config.toml
arch = "coatnet"
color_jitter = 0.4
method = "simsiam"
activation = "reglu"
head_dim = 32
projector_hidden = 1024
beta2 = 0.95
warmup_steps = 260
Rows from block 3, named by matrix and row number. Each number is 128 + 32 x the weight over its row's rms, rounded and kept within 0 to 255. All counts start at 0. Numbers have three digits each. After the name is the row's rms in percent of the matrix's.
# convs0: expand pointwise conv (model.blocks.3.convs.0.weight, 512x128x1x1), inputs 0-127
convs0.405 099:135168066144094146134093116195149103093151161151143175134183105147133166086089131146106108122110127145101101168093124125107129147098153075095140098122088175150142117076145118117082157094168144114110152137135193151129058190149136096174168038146159133109158202124120086162119172121114096082150159106201104123102123142124137131160100155141111105036151087117174127184137109124097155137115
convs0.406 097:048143129135090142145141104166146052132131061082141072112097091093134072094153154123133132163132143131130123137143127106162068119097168096169148146148089116154133054163116125182081093156149126154129164070140096166137133154140151149103117132150092102135094123129112107142088145097114213152132145097118083112067155201113196133095097173184142135149089126131106094114194128120157117173168
convs0.407 104:089097114066129122197144122150149104136141201095111133158102091054164114170117109156119130149125131166179173102107082141128080114155115095129232159137128134165095124103126191147147130094114125094128149122099188140139115155112158101148100125156076122156170136166098155160031138152090148129182133141098159073097089113122117126136142162148160155147129154019131130127150156128110113108143
convs0.408 101:098100095139081125136165127149138164085122140078169120123053078069117092138132111107100145165110097100155130132152062102149162177126117123150155102135109108208142118160124130120143118142092125144160057158145104064165093053111130148132160114138150140128109050135134070121146119122145137099179182117151150116110093168169137148178124098170108122108130077150144112121132049177177168075071
convs0.409 101:170077108150127119149110137066194135140071130121126135172082124176112132155153116131166114160107086140170073123125098126079130182060115049094107126103103101112123100104129206141139104143151110173196140110183127115142146141160145111154132068094082073116106092156139109091080118201092145134145197096128116086138159101121148101108117135142152100105124131122077198099152136135189156111127
convs0.410 100:096105126140146084101086141129172178128134118124124117154188143114087165160127141126171110143163139198153121160165172106186155159134143135107134090086100148157140144152149090100138172091143094098141157152176186149166104116074155107121105136186076084152179130061163107116168168203146157114178157131116121180148205122193125143150125111143145105136102125088076117133114176123199083135125
convs0.411 096:079155102090068125192147166186112162083122111106140073150107095131113131141177173119120236165127161115145148100177123107134160132139105176134144065133136104098141098149147128168146125127122141107132136132135158094101106090108148088084133137137176093066124142093135194135128119133094118134128128188127096102113108123123122141158134147200103108208108116159105111097159044198185138094149
convs0.412 100:109109105126105188125200149136040143094117162086130161153167123089160102165107173129133183114141120149130148119124166092117112128178153163131147129109095123156065118127181146090124081106079109085172193109129139132083097157116186093151175171122140206142145154147163077098125123129140103151085191091112088118130086206069152171115155160165139124146154094123152116102138113117170162147134
convs0.413 094:145120220113165112129115073083163133121087093087165143121126192128171158182156153191102107116164072139129128149197097172128105156118081139085123112077168110104143166132094069153113138137177115157150099131047101139114140162129092129107082069144127167118081143164172150119133121135128132089121125184178109150134113137149071080106134156076160141096125179094103101122112119164144144172166
convs0.414 098:134167100127144126142133144183118127165169147131104147128122095146159158142192190109104105065113152160186094069140168120128135127132176133096130131122085141084103145095184160160151135141128139176145165133119119132139148090127135138181159126131145106145132183150091137134108088153082137101138121153158099134055222084148063136159116102222120069082116100096122155134100208088068125134125
convs0.415 107:141136168050110154146094092119104141113148111119162138126130149110123150096136133162110082126158117131156147103117079110133087165100113125119106081163113190120110068013067156154146131169143144121142162127091100136107156166116111121138118099168156143098098116127144134107119100152157215118118091131109169139131164071212115106115109146100107073107075142091153116077103125123217082148195
convs0.416 103:101138101107105187124165146188092130148119109110086121110137113096106138138121139160138176141078215140122133143101140052157064125167097100141190095135154113082135114173157109212106128099141066076096132180161158110168169115131166128162126193114117119111171158116137086117124124109081084149136105184110134128093105144080134117073163107104167125151183120081066128144120138097113075105107
convs0.417 104:194131083118122148139185178069132084180175060126106174135128094144090107134073099118164186160131123123115122078150138090124185160121136100146105151080083102155179118106107087121087116123109123115084141083101093157126106115067152111191099105156139114141133109144100130167127124155106132129083236099116123123090120093076131141111162142178106096169056142096104116119114157098106147081116
convs0.418 103:090142098099119106158109150165173121116112161128132118112100151146099074122142109106137126152075117085091121159135114083096063139129138071141143148207118135155146137100120140116144143138091117135085091136184156145119076159108160099091140152145098092106079129179047157199094099117126183100182114183096145175120107112128118094225153108151132142113124070124082109091158097157114183066095
convs0.419 096:119157155113138166081132100116131121095157200137142168124158123113085100147152153140079198144156115160149082156088102124175152107200061136136142124185150066120072143133122148095108097177162116063095143175158111122158184134156113108049136159140087089145100176155112160143141083153117145130149124147141169147086056167136162151164112158095175123161174121072126124146132129170094158134112
convs0.420 097:095153124097046190142130169120088108048114094124127176155119075109153065107110128119087144110116179130159161151095095134136149092120172135139198136100104099135159126136090155148090080140169047102170173103130170135152118095085166133183168148159106089162137133129142109160109186119114137136095100157125172070138101125138193169108144082144154124181075142148084125109160096133154123126158
convs0.421 101:121145135153106093106178134158132112068130074116170132130095084087148128182081121132122131121152206090176185139135173146159120136122110178179164140069144153077159111139051105118049086108059105128129173156127189157119096134053071133120102170139095119124118115104143147166154130144153108141134181111161153152116146101172065160132147097104106157136166137098074111129161125127110143080128
convs0.422 094:130146094132173134094070068158140148131118097164141197134136142113190135121140124148136095031126193093156145150137172161118138136118140136134173126132177146133114125139113145093096161160138155154174166128088122111100147182074115093142145124119152122206098172150133098169212162157117116103079074158142153113041128071138090117094053094131137171113121125093097129128146133102093085125127
convs0.423 102:170137144157187174102123145166152104128111138145148152033146128140123156119134225147142089111143124100138198110143170094105074123108116137186190159162124103116112121182107069102186127107095121061104142137169147148095127178102107163162170210182158133131125137098149175138141110155128078129135113158128135164141133143071074158139095104093181145136137082152080124145109152120104104121146
convs0.424 101:118118191100074149127088108157103173151107172134115159108162162156124046155102114131123112130138082177128106169126143122134107154129158183089105130129143143123072075102135171101118089105170090169158134100196133162166131166172167089154175090121145191136102111150113153135118215084122136103155087120113105155150097127120151138121143131098165131209126086163125071099118050164139078150153
convs0.425 095:113145092087111101142120121147197158123100093117073113087071113142134155165041072075111115075081157113141168113156206127154110110155154190094157141087112138151123165162107157168157140081088121152112124161072107147055113120066115124130118106197139146127121103147137068149127148095121097116152086117102138146139140036137129140128138097165107114077078113105138109153143158154134087098160
convs0.426 102:080118157152112108105157109137131076146136067128141110156145122084161072149135092138101105126123089167165166092108144108104075088176097101215095205172148153156088124080113119063074148118114122114130123112119145087109146190145167114136134101134081112119154108130160126124167095082180162183152143149074097171131145119142186105079136125165098151177183139110119094063142094166144133085147
convs0.427 096:123169127141147108145114144229135188087117118119148152159089134169116089054109157070098133093135070104194101112193113126111153112136149092121179071129070131154153084122102111199098101145122075124233180128135113155146142142154126130131168169163171147148149154117078141117114172122111196143146101143124142157131138097158180119115146147100109084072143107128128113167138120157143124112127
convs0.428 103:133143173118135124146156154159090120075042123110164159114140147158092127153169177141127105097106137121113115146204155129121075112142166126093131142110149146117145125137120110128219121100128153170139117100060060155199152158108143170124133099102137214074083179157098153153114105087140127153176121169082130077133113140124144153155153096113122172164142085110181186109157100078095162112151
convs0.429 108:044086151141134141167091169068103118159124108146100160162134160093115099185163101182135134090120121108135129120134151129132090149098114095145156162132161133157133108116121236138035123140148143175130165145170199166150129120162114080132162155139128109132139145162105130124083121114054158085131191112124142076120140141096146124157117123135096139139060121150108082097148059191138092147167
convs0.430 101:117168138118107112175146126152129147102105149108168158128077135128157088134091098090123115130122146165170132097112128189120171142111163099109122094183159133114117142077033108137140139137145096188183165122098161153149220095099116115129184121157105156107125124061106106083162117192119175133144115148156127189086143163129106152159134139169145142061129074130140214148107161165127165118184
convs0.431 100:109087110183144149128147142197137115128146107135091115114119106157129103109136109129160055144126043108120076165181099139118225142124167099092123138130124210161157100110110090153127053103112130107135104122133183127165125138155136184096152107082111156122132096097167104125119159145137110114103161058107127128177129114171185175090123128121133120166208111162127135186204095122130113142138
convs0.432 095:167171095134150132123143140099147093085106116151141077156119139141121130155149140126145119066151081102120146055165092095104157162098131072102107138178134064140144112124123134148115173133108129132067061202011117149118148126096112116112155135070119135139162217171116093097112120117134123149187150119126174094121076147145092074157164092163166112140136132133126155166118122070088119120087
convs0.433 105:171135149168153096086162090116105131110093143128107109139194180079123165102118134099148151105130131084080161067148098133147107069117136126117134153163073129103118151086153137119143147102137167061134054123140136155074095134105128189075110142084153111234149099102162107094134087113089072116128113141088221147157125144156127130140156123157108177147166095101153142160126172131098085090139
convs0.434 094:149145055089079105114122152126165120094106153155085106118139090117161143117103064107146138182085124085109118116146242095184134182147082092097186160103101117110107110152111103152088127135094163114163137145125169096104146066107146121109193173136166117181139120136181062170111115111132118153110120125123162150133131090137120150141165096162095097136096173135099074139090081146143086065135
convs0.435 092:094127146074152071112157094142114133093137098187104151101192117081164146115135095130139177086123139151148093099096115134120161116137052133150102113157143066117092177102180146139132113122085143167123116194054133070107132065058112098082149125134141093131132068125156137077140073126071124131101146126119115159103198120147113105136108157132149092193142158149137168144062108139165172140116
convs0.436 104:151174144138141161110123150145086147119090212139165137169167106196084112132153153116121068108148125149093131171144139180116146147159157102068143117135113174168156100063147111143155143113190130125154160126175185177161131170159143143163136074123067110083078101111123098151105153097113164139130152139185108101184089132123104101136073187151136085136139072188137098132174114090118176133113
convs0.437 109:078151127149137079113147124117130097143059136120139117073114147053111100084121130193201114138110128104085120119117096116151101126131111134164129127236097191121112129142166099101130102162114097128094047101146107158131076107156141119158148125074152128102179153131095132192121137080124120154136133132151083135051170137168161064130100140124106127175131062152065170146148113112099106146144
convs0.438 102:112129179139167110154174193144134162059113152106160084134167149157068121165107135162149194138116115158135106132188190089142171121168136107125131061147101158066147118160151156134113182102168140088078141120158116137166153118142079124143096147099139071153124239117135116162131153129075117148103195114185153117140141166166118160095116128095132058167112168102110120116126129143152117119126
convs0.439 102:093086106124106131154149176119144123151139111091131109162090096150155055123136091086045127175089118125183109088096141079121112128109172143130173154103042145121121112095138122067098073135120078159113101127173098106160189112118196095148113190167145108071111129200098138122099091115100120146103133114063087151177151110138142134112158129174170138156104151143112119110188156104110136096102
convs0.440 098:066128194076135152154180153072130116136127151114132154103099098116186124169102132135099167090111185083117171155135089106123078136156141096128105115103162048135087172117071157170133137102133101159116079094083137082111128117056103184146108113122145094166157105136126181124102102085085162123051089108133127112165126100097138106089157108138146173134116174120092099073144118172169098095152
convs0.441 092:132133080132114136130119125112148152131081131093200150101076153141127104151062096085073083111149099126178111151174056163104160141125172172122135107136110191170137072108108100102157073130081123118119106124184170102156111183095118149117146114097080151084116124138140113112165138121163165116091144129093129102074106130155146190118106105134232132123209072125153091096125130150170121125158
convs0.442 093:103202123147176139138154153146132113170129082113164142181151093167086140092155134115147144152119117150158131105099157146082095135142100120077193173103059156177136088085128096113125128111191114132157161175046142196135098168135121051177127126102190097094156145104122155189107123108166115110129141123111134108126131122139141046206128086104114137087103113084150149092125169154125124113120
convs0.443 095:147103182112139137143130064140105091129187110120147123119156128066143147117128104160104119109194165190132161112120151092111127117124121141185108092135127179100087103138094176071129151163167133140133088169143135166161180137145159058112100111105101110151165167111146064115063118167163148122125108146157104083097097139140100100068108132133135074102071127197131156107137082164113051200123
convs0.444 096:092122120098189121110124156037160107115152086138118176161132130112144151116143157107132157126130185107141132138105098118096138151170080096128086075129139051122150178127086101092095112119126162139099134127121123085097203058141160134119124113108085101143132072111124198084124108091153156134090081113118130116109080072083142144168125099165121130185053119114151077091094150137139074115058
convs0.445 100:137131144155144094145165125121124138066084178095135021112111162132138120160090150096096126151119106131127167115117108115153112101130209151127111121113122072174104086124124123118179115134126118053160157132176108035061134106104166121100160151120099157144153129137149159175141160125155096144131139086113156163140147089140217136114141127129186175143136143116046062151163139142153118078113
convs0.446 097:117158164140132098141128179099129105116123100161056197100193109086219156183129125142163111085131160184145198169129137135136050097118122145153128132101133112119103114091089127145109127148143181090127154119130091119110099083133128152112099113130070132131194144121167179122129134106105150152136129148171143153160176114185111111150161170100119131126144096101201160085087123215128160107168
convs0.447 101:134109072097109127099154195155117072143069199215180113149082104157108100113136075148111145161086136048068135112153114163092143148118182152111156163177112104145112110134149130181111068034119127122098147130120132104179121124087113155172170151133107105109115122155086137197144122084086098143139153145126139110130139173139164081142136119150190087118172110125124168110146106116126123131142
convs0.448 101:149142098166130133132128119196096114100138098120112197126112168134098114103168154146106091133156144120096123139174096097147142088203138170137157134148104114176132171225172041150150148123122119083107122164059203097144135097097146142129134116071133080162157159142174129184143123161179151077093118161095137169146122146095119152144148138071145152151140070101067127100126106113094157135152
convs0.449 100:140156119135136111132113120127120172178141188175120179132147123133110112167123154098128134095199149104157100171088127188086196150149188146114107079160134134142192152051110148084081137142123169120120146132149182122166170163154116083127165071107092152105094088144168126139096155122094159082150159163100104121095085165099165147190144171083179150166152094200162154124144120154120144152135
convs0.450 096:160175148153154125111152114192124129098139119117079103127141168202071103189134169137171139144140097081082080148162076107156097177159120141122094087107134141102163120184184156113100104098154179079098164162122131117163129114174146176173150126148167118103078119124112118105146145173124116130091125124096122129088091149107178152106109086074103120131204098201117090169147158114076160171142
convs0.451 103:143188152078136111122126087124104113139153111153146151200122120155089082166163128142105082112091050178126068126117184144119075161203147086099132141152081188140119104157100102143111110113142103160115166105159168196113128170169069119186146058174143129109178127140096112135113133135138184130100138181119085099073150163133165113134153147162174124141088124132133174134129138115106166164097
convs0.452 095:124094157086113171084136122096121145050185118154128112094122096143173171112111146168136153144126141155123094120123112092130143180104073059155098125108141049079098137108170137116125161162179124156099112203093175154106105143141109143127117132111092094110110085132133139114123147113094147148174095139194126091094137064124094121133122119108039083098107175123128146082079119087173127194073
convs0.453 099:084123127127114065159116145105061125107128132097110140097118135075172142161124091148160134069079182111100101119114151090106152045137109139140117108095190021089085180092093093113151140161111151093122106076119149136099128045094145103088094110160146126171153123131129200112095097160159073122144173067090125174113140112137137142120158091129089115166135107090113128131135117133130126077136
convs0.454 098:102151181109095047116062160088140139127098084160180118179091152096105129104126153094146064163200128146119165127075068174095136197123120117097106159148101125099088114085061164166091135104146147170180153117116120145115134137139087108127093049101126103127121120157131094135083138116096178130142121142137162083128130098131170068142123130145122151064080171158122174102163120132152117093145
convs0.455 093:098104133135127132154124134132048093128172082119131135101119105064092153114092086139123152098096144134149144111147137116118123147136143048127141074110121070142094199129113150117140125101150122148134120111128123132148097087095119114165088112164153027101115156114100135131034173131120174129155158156120162181090174033119109084149122072209099113166062142096131131107122136102145127134169
convs0.456 094:166081148086130153131132166102131180133147104122130175224142116134101086172132106091105140184122053151120136138069120158120177140131169126142108165184084162196145114090077140125110104140109141153207091145138149102174048162110160093210132122103071082102097118148143137140161186068132165119165137110087128112129141129114163130140103191099143175104118123144119123125151120126131124131106
convs0.457 098:147170162075106123154063124143168048135123132114130202180062124152108130150137128140139124101120092123178054149144130121102151129131160114114177089163093176171094123101111141184134175125154102158152133067114118170150168172131136078147143139185186115116111084123073132127114190145103162127120117175085094111131143143160143102166177144163119064107112158143141196157122109180094164121124
convs0.458 103:116124185097119124159128075126138196128111128119158163135126131186135103182104145149146112158181142146159125137139159142182158117137123175067119085101159151132157191167092143137084083140177157139140147106094208151131181145151067095144012079180141123159109150129084103103180143181130088166158131125153156107142090129157107165147141124097144150130145196112137137112111106112183119149147
convs0.459 104:084161215158147108135141085164109090211187124184148147139118106151159124156198177173184066145128130169106064138096126111182131164166094130084133167123059142101105153108131100086139134110122133092061114078143133138131081139150115167165121126148108141137149139109148137103109176139189168104131152115143103140041125149117134107181156149158121120133134166087134098091120101152156140101102
convs0.460 108:164132078182168117059142207124144167096194152116090093099167097097128127134129136073139122140144131110128104150110131107169130156159127081159095171112163132135129159115141080109151100100109157076086128106078119108159077151137163173126114125063125130127175143175216165167143112142152078128139092150098179172158140147040121126178141082139127158114132149106070171108161140123174095127130
convs0.461 096:111130128088140171170148167137154109140139167108156114141125043120094136164145139180129126166148134153184101108087150146094113123122105110114149135152074158148153048089125096102172148101135148151134166111123085176147138118086153083132126176123087176097143146145093133115053160092148209079137187146132186070086142116126116078154073147123154151057112113088155107116155060133149128125171
convs0.462 102:147097161065174116080120145121111110127124131132111147109157147076158138150129159138133170113175236125126097116124091107103116097098062157122099106168141103062118213154107129109140087146178111146115125165116162132124142088092074073089103161187082139095121126140099114169094116114086156113164056149133113154153151109126086092097135102130138144150118173105063153124043164121145108123173
convs0.463 107:096140107107117081108163135122154164167161100095156077131135134071082128103188118148146156100047102146124138121127116069161074125144107080178133160128078113137121124126125136143159112130121080132114090107118068097084108143104129119155074144126097045164081073220077113115113103170146161184137154179051111119109128102132152091093129139180125097107130166155098085104135164120124164103114
convs0.464 105:126114166125172127125149091127112062145130132165149120136079153131111129156169121135137123147142142090117096102121135099138179164143142085102045141170096000131121158162131111109157138138143156133096110169007106150113090125128087163144116107106121162124133134123135115107108114165095150117147175163153150127194092109091054078140106133125094115136171153119154119130076148146144126171062
convs0.465 098:188116062094145099101170109126168175136124112141119147109138229169153135125129136126112088118118127145073112124171097076133161138137087110112099142183147092105167166067124122154050130227136168117088096145083084131161136076134112144159160153097097133163138065105117132055089066138112101153062116127096152146119162164086119139109160129122122117111124105098112102146098134143096155157145
convs0.466 095:139164099117145158114146107119186113118169158133165092111132128119119069073137155119071183097136180143153183092154057156200179158125098154115159129134130109171119195197108163118101096146105063117068099173108137109151115055081087127123102142197123122096090135142104122153132062141129122103167122117137157161102177132115132125173142137118139120165116100167088200088126159113128147117099
convs0.467 108:154099138121143145119208188070179183123135064077118128127151126135117101173124154058116125133151107217112075095117137084134138075110084132135098053098064129135130107087151153170111115129148117170129150176128088105127113098163172152154135102093150135139121071142198137089148095175139170167119143135072123117120165120144097149143169094153125097098044108090102131147107106119101118118128
convs0.468 095:098150113130134109133126105160073142087070127077202144126118112137163091156070155103114139137155034098152157107125114172110141148198149134141177110101162174087158049146044140167141171143064095145168142081178143140105134136142126093116143152107128131127131176135116176095173123129119152180092108110136145135108162132108128159091083178141112157159164119146122122137101151171104173056159
convs0.469 098:154171130195102180106167168174122154106193056143165150144156131127151153094138166039086171159120130119096102106118137105129178069156127130152128175091115093169133117145094095127170152097127121122072154180105107068099111159103114161112134094158135128150112102146137133143147117120079088101144176133092138175105101173093125148104187183156208104109137109159122119193160082136155153121104
convs0.470 101:138110046122125148138103097069145099168110109148136113163123136153100111146160124170153149119095133123088059114084113133101140101139148133171039142119115117142133100167145153141131061093132166156142122179116211113170102095124082100125134112151092108068108071090082127088163169115117151108107164124131171102193107111131117126143132146082086094084133150157099172146150099101112072066045
convs0.471 099:137141066108143102146094169191132105125161127174135137093145145114145134077158089174149151116139157100130115101119068167150134192099127176116132164150122158123171161109151118119120148119187210182103176164101100101157150142186142131122117128173103116072124129056110132124183140110137182125124047172111132157085149111152177048170120145120116066125099122155064101098105168123143106127137
convs0.472 091:196089178135199139130093072081108138097132144178099130171193132158132088142147171107153069108181095076138139123113159167138196093164134119135146139105107122085169134144129154122136182109174119114141096128153131110185131171125104167166133122149149181166172093125169101142164194131147091070149152126115175078110074145111149158137122204074157130111145156166117095124123148148177129139117
convs0.473 100:125116112140092111110136146100107183123115128137139151151111143140110151176099135121170113066077186149141144145109088146035187148135169055074119094164130100125105119124150198184089104138132104154164088128112115160138125085169169109140093097194110078132075101101089132124063149160138112085178109158164132119146180116092130075163099181171151081114088136141148152126138096170101148166148
convs0.474 099:178176110109140123127110092118169122146082136141173184109115137139133195029193112096143090103156143139166120187127134170108084118116108163120125128186147111116101136124078170070102154118134184095099099139126184047134122169132107109127153176138140170082105129145144144107163144099185099082153104122097126176127157121161109111127141123152158133067164063118135153073144180075117143123096
convs0.475 099:182107117120124118138125136084126148148131126148183104144114133122153121095106077110073136170138088096119031086113099077102140102098130144097046128164140070172116137202165102102125112127124168125110058144078119098087086111118097118108097084145140103189147105137121167152134096126188104112182190107142105117149142088079123113180169097171148154111142146150147156067072170108147155119106
convs0.476 103:144116139133117139142104115119207124156062102142171159122151182173086117120117122133128089149215107185127092145137134156121151082120164152111141126073104159124103092137104175145106071123122114123168127109112166170159141230139086136146131062124139135188122142113092148177127149141177123139114166129156127087153071160167115181158138148056159164090208126126062130161128151109128132126149
convs0.477 100:058055154073099172108137127172138150121131132172093131166084119124139119158181105174063201119147116142134159134089151098168062101142073051182139129162157083128091103107152168163177094164109104174177131094133155149134140139097180104156090124137148109120131174133109095145055146103105175124162089137124126108145165114088108116139128151153142090084101159135118125076108144153149081163144
convs0.478 102:150141165182078152143140121103138132132146088142081046121182127149115168165138154092092161187023095087143105120148114099153168115124128122189130153141136131158125134201127121145164137156124151159099026132089079095087124102100159156130123149091111092096076047158172150114143103130099127136105130152104105108119129100068125090115154162129119183134114116130090124125160090117100190112118
convs0.479 096:104135118131068141146160135188150147138137119129141067163094149166067072132099104090108127139129074138088102145139076124116175145103152122096139105137141126226148117132162119190089095107120076097149109092184138130152159127134146149125202115137138167120119103137124036138154161115111171141089158119092114096168106168136112110142187152162177126150095085176081159127147079084124184176102
convs0.480 096:137131147132128125119084169110123124108148120161088112097190168115099164112117184166199146100115147143080135121181136109153170131102146078131077132118087104078095186139098093096145170146182182132147146105086099146124122095160005180124101133146202125135143161072121113109186080113150118103171155140130059135116139101121093122162099144116146134131119159166113141108078144123139088164076
convs0.481 099:072072176087142103144100149061181117100107156109147117164134171083098088117126123135108190162165145179129178114132073079097070088151157176126102108199115094127089135151132178181165161118092091138149097125132134142142158116115184115152110153181134123153179112148099107126010157073104137129134163082137167115149085112165112151146165129114116126147099154145115132104126095149101126138092
convs0.482 095:117146108173096125081127172148120161148109136124130098157062164127100044155161110117096142117131046148153104104168103133100180132087157104127117106169086133138148172143114110161155137161129147114072120151171091147129134115167182115103219120111122109156154107093134092077134153190144148180153186170070053136138161175076113107118121115155110122076141115113127126135110114058103146134064
convs0.483 092:097063100097131138115146103128107131141153067165098167129092109058172155138130110186196145097111141126153102134120194177100107105096085122126126139150150096102082123144131122120172137120110117173140135127071145058184107078121141127113146194110123092154126183100165098100175108117130075149100047121154135166109128046121140166108092118110067115171082173115115080123096155109122095114097
convs0.484 098:163085098137139175135154195118141135165181102105159139169126135146071117145157058134131125135107109121129076149056227154088118172121089076105146155151130170103141111144146127104117108110176137194143123094108102104185117108164144099140116088111134113121149161139083188142147130119141130137146182112204105173162126151141154076139147144097126120161104191193193140133138104114090083181128
convs0.485 096:165145086132101088117142112156093158086115156130095152141135099161096091114108155081101162116111131110116149161132134127126170144179117159111163062124123146065131094162159130174152133103115059137124184126173110144133160103146151043165170119149144084105159181092132095186122161175081153127138102138155075166104102195224135140126146120122158034137081082098120129128149129137122173131159
convs0.486 104:161172166130128170121107122095087128124061136153168188140146163133135119081123113137165075083147143120133134126157078171116124172114032115076159136171140077121146140097088135134113088136168121117111170183134127157158162134144088114172188176153133098047180181105117183154129076149138102123097084160153158137111114128192070092102103138077156137146131134142081104123086169121108109134094
convs0.487 100:068086121073163117123157165121143106098106066148066147175109126104081139192120052196083206170105128123132174110119141080143146103102143068130112129115113083124118117114128182151138114125142102100121178132138188171117123120104145056103151136086147084125161110153094172142095172141159142206134147113068130133150104125104125163056083139168143122135131152095147117150096118156130087100132
convs0.488 098:044109062110121081155165131138165139141145165134178175126163072122167158115058133164169094124118180128114134101121201131155042116094111154155129167161108115139097185114134177130124111172082147139161175117114154118092136090111076117136106145124106048129116156159134095128085081134132126198139096084160115143108128071145143141121140182170155142171096149077082130131128145130133131082124
convs0.489 108:088086148153123139113153090079106077189177142150156125121132125153090114204153147157168125165191182152070063187127171125145052110116115128169135145129148122138102149090140065133136082120120135111149125100139126088145141156081063105127094086116097193053115134071062166155157145121142113101080165153164149103151117117155107101154138148095174146105117115139143141128155072114148086125139
convs0.490 095:141086109107117102143141105178125100107121198137170079192078107146100114148134111102171129108096117117112103118154110131124147177102107096165204114185174094104107145202185123136113180166115087182065092178104084123194066121124164134101170119151106155117124094125133144179124120155140131133140130138133127159144172122085114090126077114191093112096157109131075163150100131125057158136083
convs0.491 103:116144140113118177147200168125077110090132116099078121137099126107068080148094141096108153211100061129160135122177120122147133144139202146170088144094129107137132121130143103185138071135056112133151118141097147143172153128108159152095144110138088142130180093111089170136114125127134163128151119062118173104214131182086200148105112152146146111146132063102117106145162080152122108070130
convs0.492 101:186075119157181169142177137070125210145115115051141098155082203106107178107125099098155160132106062135094131127137092121132148096119123138162099087127139085116110176105138127115145119176165135119111106111124120165133116077151141128171073142054066126164089087129156129106119142146132100171123139146084089129136132123093124170071136117157094167149094115143108116111106181050115147193110
convs0.493 102:125093105137101188180128145114112121183142062153123117089130146072174142157196159128155146130125158102114082124131158155144087083151130098188156153122115136129168184160121079084132126117083159132104092050063111122127193158056126097135134142094127139094114121143126123124148119131151086094083059170078104120086136113076099106137127161101131112139149103059121109136185100173143176082105
convs0.494 096:171142184151138123093130081082084116136111100166145102127172134135149094137148129173149079135115056115112083168120144113114135126098156057147028091102064175127127085140172136078119128141146160172132142136138138157170121165176142115123162099104045140099116094165210111104127096142196099081167116155173132162130143086136120119121117115126141100059168170152144115109145143104140173141101
convs0.495 100:161115114123150187156122127147224154135134059148152136164148125122124160129129129129168117129145120144082033115184152138136111119160186194177139133180105149205117115160132184082168111140127139053126150124151094065140139114107170133134138163136086078154131100096117114082169104187115183168094173147123122127119122103113189160098125128129201133127113119082111123134113183117139151126110
convs0.496 097:131082181142150153117125139156123189123113124154144142126144145104151163148146128142132119139187124091121120110157105128057123173122073155140088070172133142107178156059113059142102090158116149129131083195076162075196171150094125075149163123112115151184165085117131137085189103143123077155116139142132140128133117212054137163154099098114151115150133115164115089113067149127107175155119
convs0.497 093:135140125102130138135118116203134095165130141059086110087108093111151130145126161086043079170147113114177152153137094178153141090117164137127139130113155191141155085168131104131134093061127103114143155137109139105114127151151140185094143102101093102152116101161147074140157211130122113133124124128070125142185112152138226164109139107168174160120178135148171141168201169117123119094181
convs0.498 105:072129128127186098083072087131089154087092118147171130151120125107153183083110152150148110099148160081144202162060088157111091143133124149120178130117170102121094112063070166150101111108136133112112111135116164110122183171101116152090146098104154152138145145074136186143142200109110123123154082115152166169087104172198137105174091128107166153140114101125088079084173147182125152136142
convs0.499 101:096127119101111125149135124117101099090154160173139185134100171115139177144127154160086126128155183101170132160154103184106103178095106127084162134129112156124072098163109207156092190100163103198157163118133133094197199127158133073125102141160129124153104171085096115136179091168091128178129091123109119127133131083161143116103093063148075072137133113069126141114092140126106079161160
convs0.500 101:078078096146111139161180188121167141159127139118167105171078101183149150154139177167112147126114177139133151127126179113105142127123087135074132108113111059141157173147146152125115151110177130111180141112098113156138083115105109077160112172218161145120169212143110169128106146171145151112130160102127197085173154092122127077191128157169110134166106184114098150087141136113112118151075
convs0.501 107:115119129160159168111099112135114186119074199145126147131140176164108159074110134087160116138187144117093154118154114125117149084122135174128128160069136146209142111120178136165114160125088109095106099129128139129138131090112128203124120122138183172216164113097129156097130112094136145137116193111159204113184068217091136160119162156117147144145134146163155106137134056155125100097129
convs0.502 100:143095194120098120127144137113137117130167172122165126168104134096144137131124096105166105119178077137113137103123179174227126134134166142168159141122140170172156089147097112086064110161161124129145149106220126119163095175126111127075109122104120174148168148121161079151118129080147142192080130143114099100127124115180195127090105152136148165130123213158119092146187168160104077117160
convs0.503 100:169187151126129136162148128129137158134125078083119114183164105119111145074134089158101138188083169101143169120148139132127136138137114134164130092085082122158098153172111123121141065190120135153123126117105088137086162061105117129161143151153130122085070145178104171156195130144161163070092181073119172163105167124090136140157152111189185126194115122109147131101166106177058165101107
convs0.504 099:136123144127111179166163122146093132147112168147149089130152185142135098101160169158110181107138131170102135092147117086077113132120112177089135138179117155130181123153115135122151155066111171142105140073111149066129149139116090144041183134153124162102152102095147102089150084158123127057073139156144116139118066201196149148097105149054180139158146131154164123184166109104120172152113
convs0.505 104:138080158127140136095106109185085156115171127167119177114141204183079127120117154122121106042127090125092164148145153138113147091105104077123113130092131144102100149121155095119160090118151149114090165157078106134132098109136090131111106136156140187182149131082112174097153067108149100106155140161151205156132117134115138126133081073067127096065159135150090101123127154042117097170061
convs0.506 093:118111174185193136054076134108156161182122109126122089101157135183130243146099120120157123088156114116100086115112133082099183158135117169099101143133103083126147131138145129117110146189136159122113082166137120123117109080097073152150119123098081152144132081108181123123150094173153133126140140124112088111173111153114039142094060073088123128103132084134131183151093125125091168141129
convs0.507 096:124083118157102120171156132100129159086120101101195160150116158153144124200132131111151121095153101139122113069199106126107145100111153119132110121070119126157183091091115160176109118141124103141147111083069082075168167135165121106173168125055162173133143116137187118078148157103158107148077141182170097165199114094094134116056136167165127143133126114142143087151104128141183169131183
convs0.508 099:131119182133131102169136120163089189101094154143181177084110108113082084085138110149112111169097161124110137165189056107101148127166163081069171046109119130116144130195152165140159148146105105100123127148179117090123130114089155065138092119185175124062134132084100160167171142127107123104113153098107146150121152121170140178125091118176125091124151091128090112121092139169071180133121
convs0.509 107:124125102110150162142141158113148177124178146114107119134126152131101116130107146111144131088078117113156084158165080124129214139179109133165143133143116014162095175194162128125107126172110131167156112158174088103078126062112136119132132175134059154110103088097125172130097077128100109126109071152122196129165111156142119139167097080179102089195134105099146094105103145143151165140179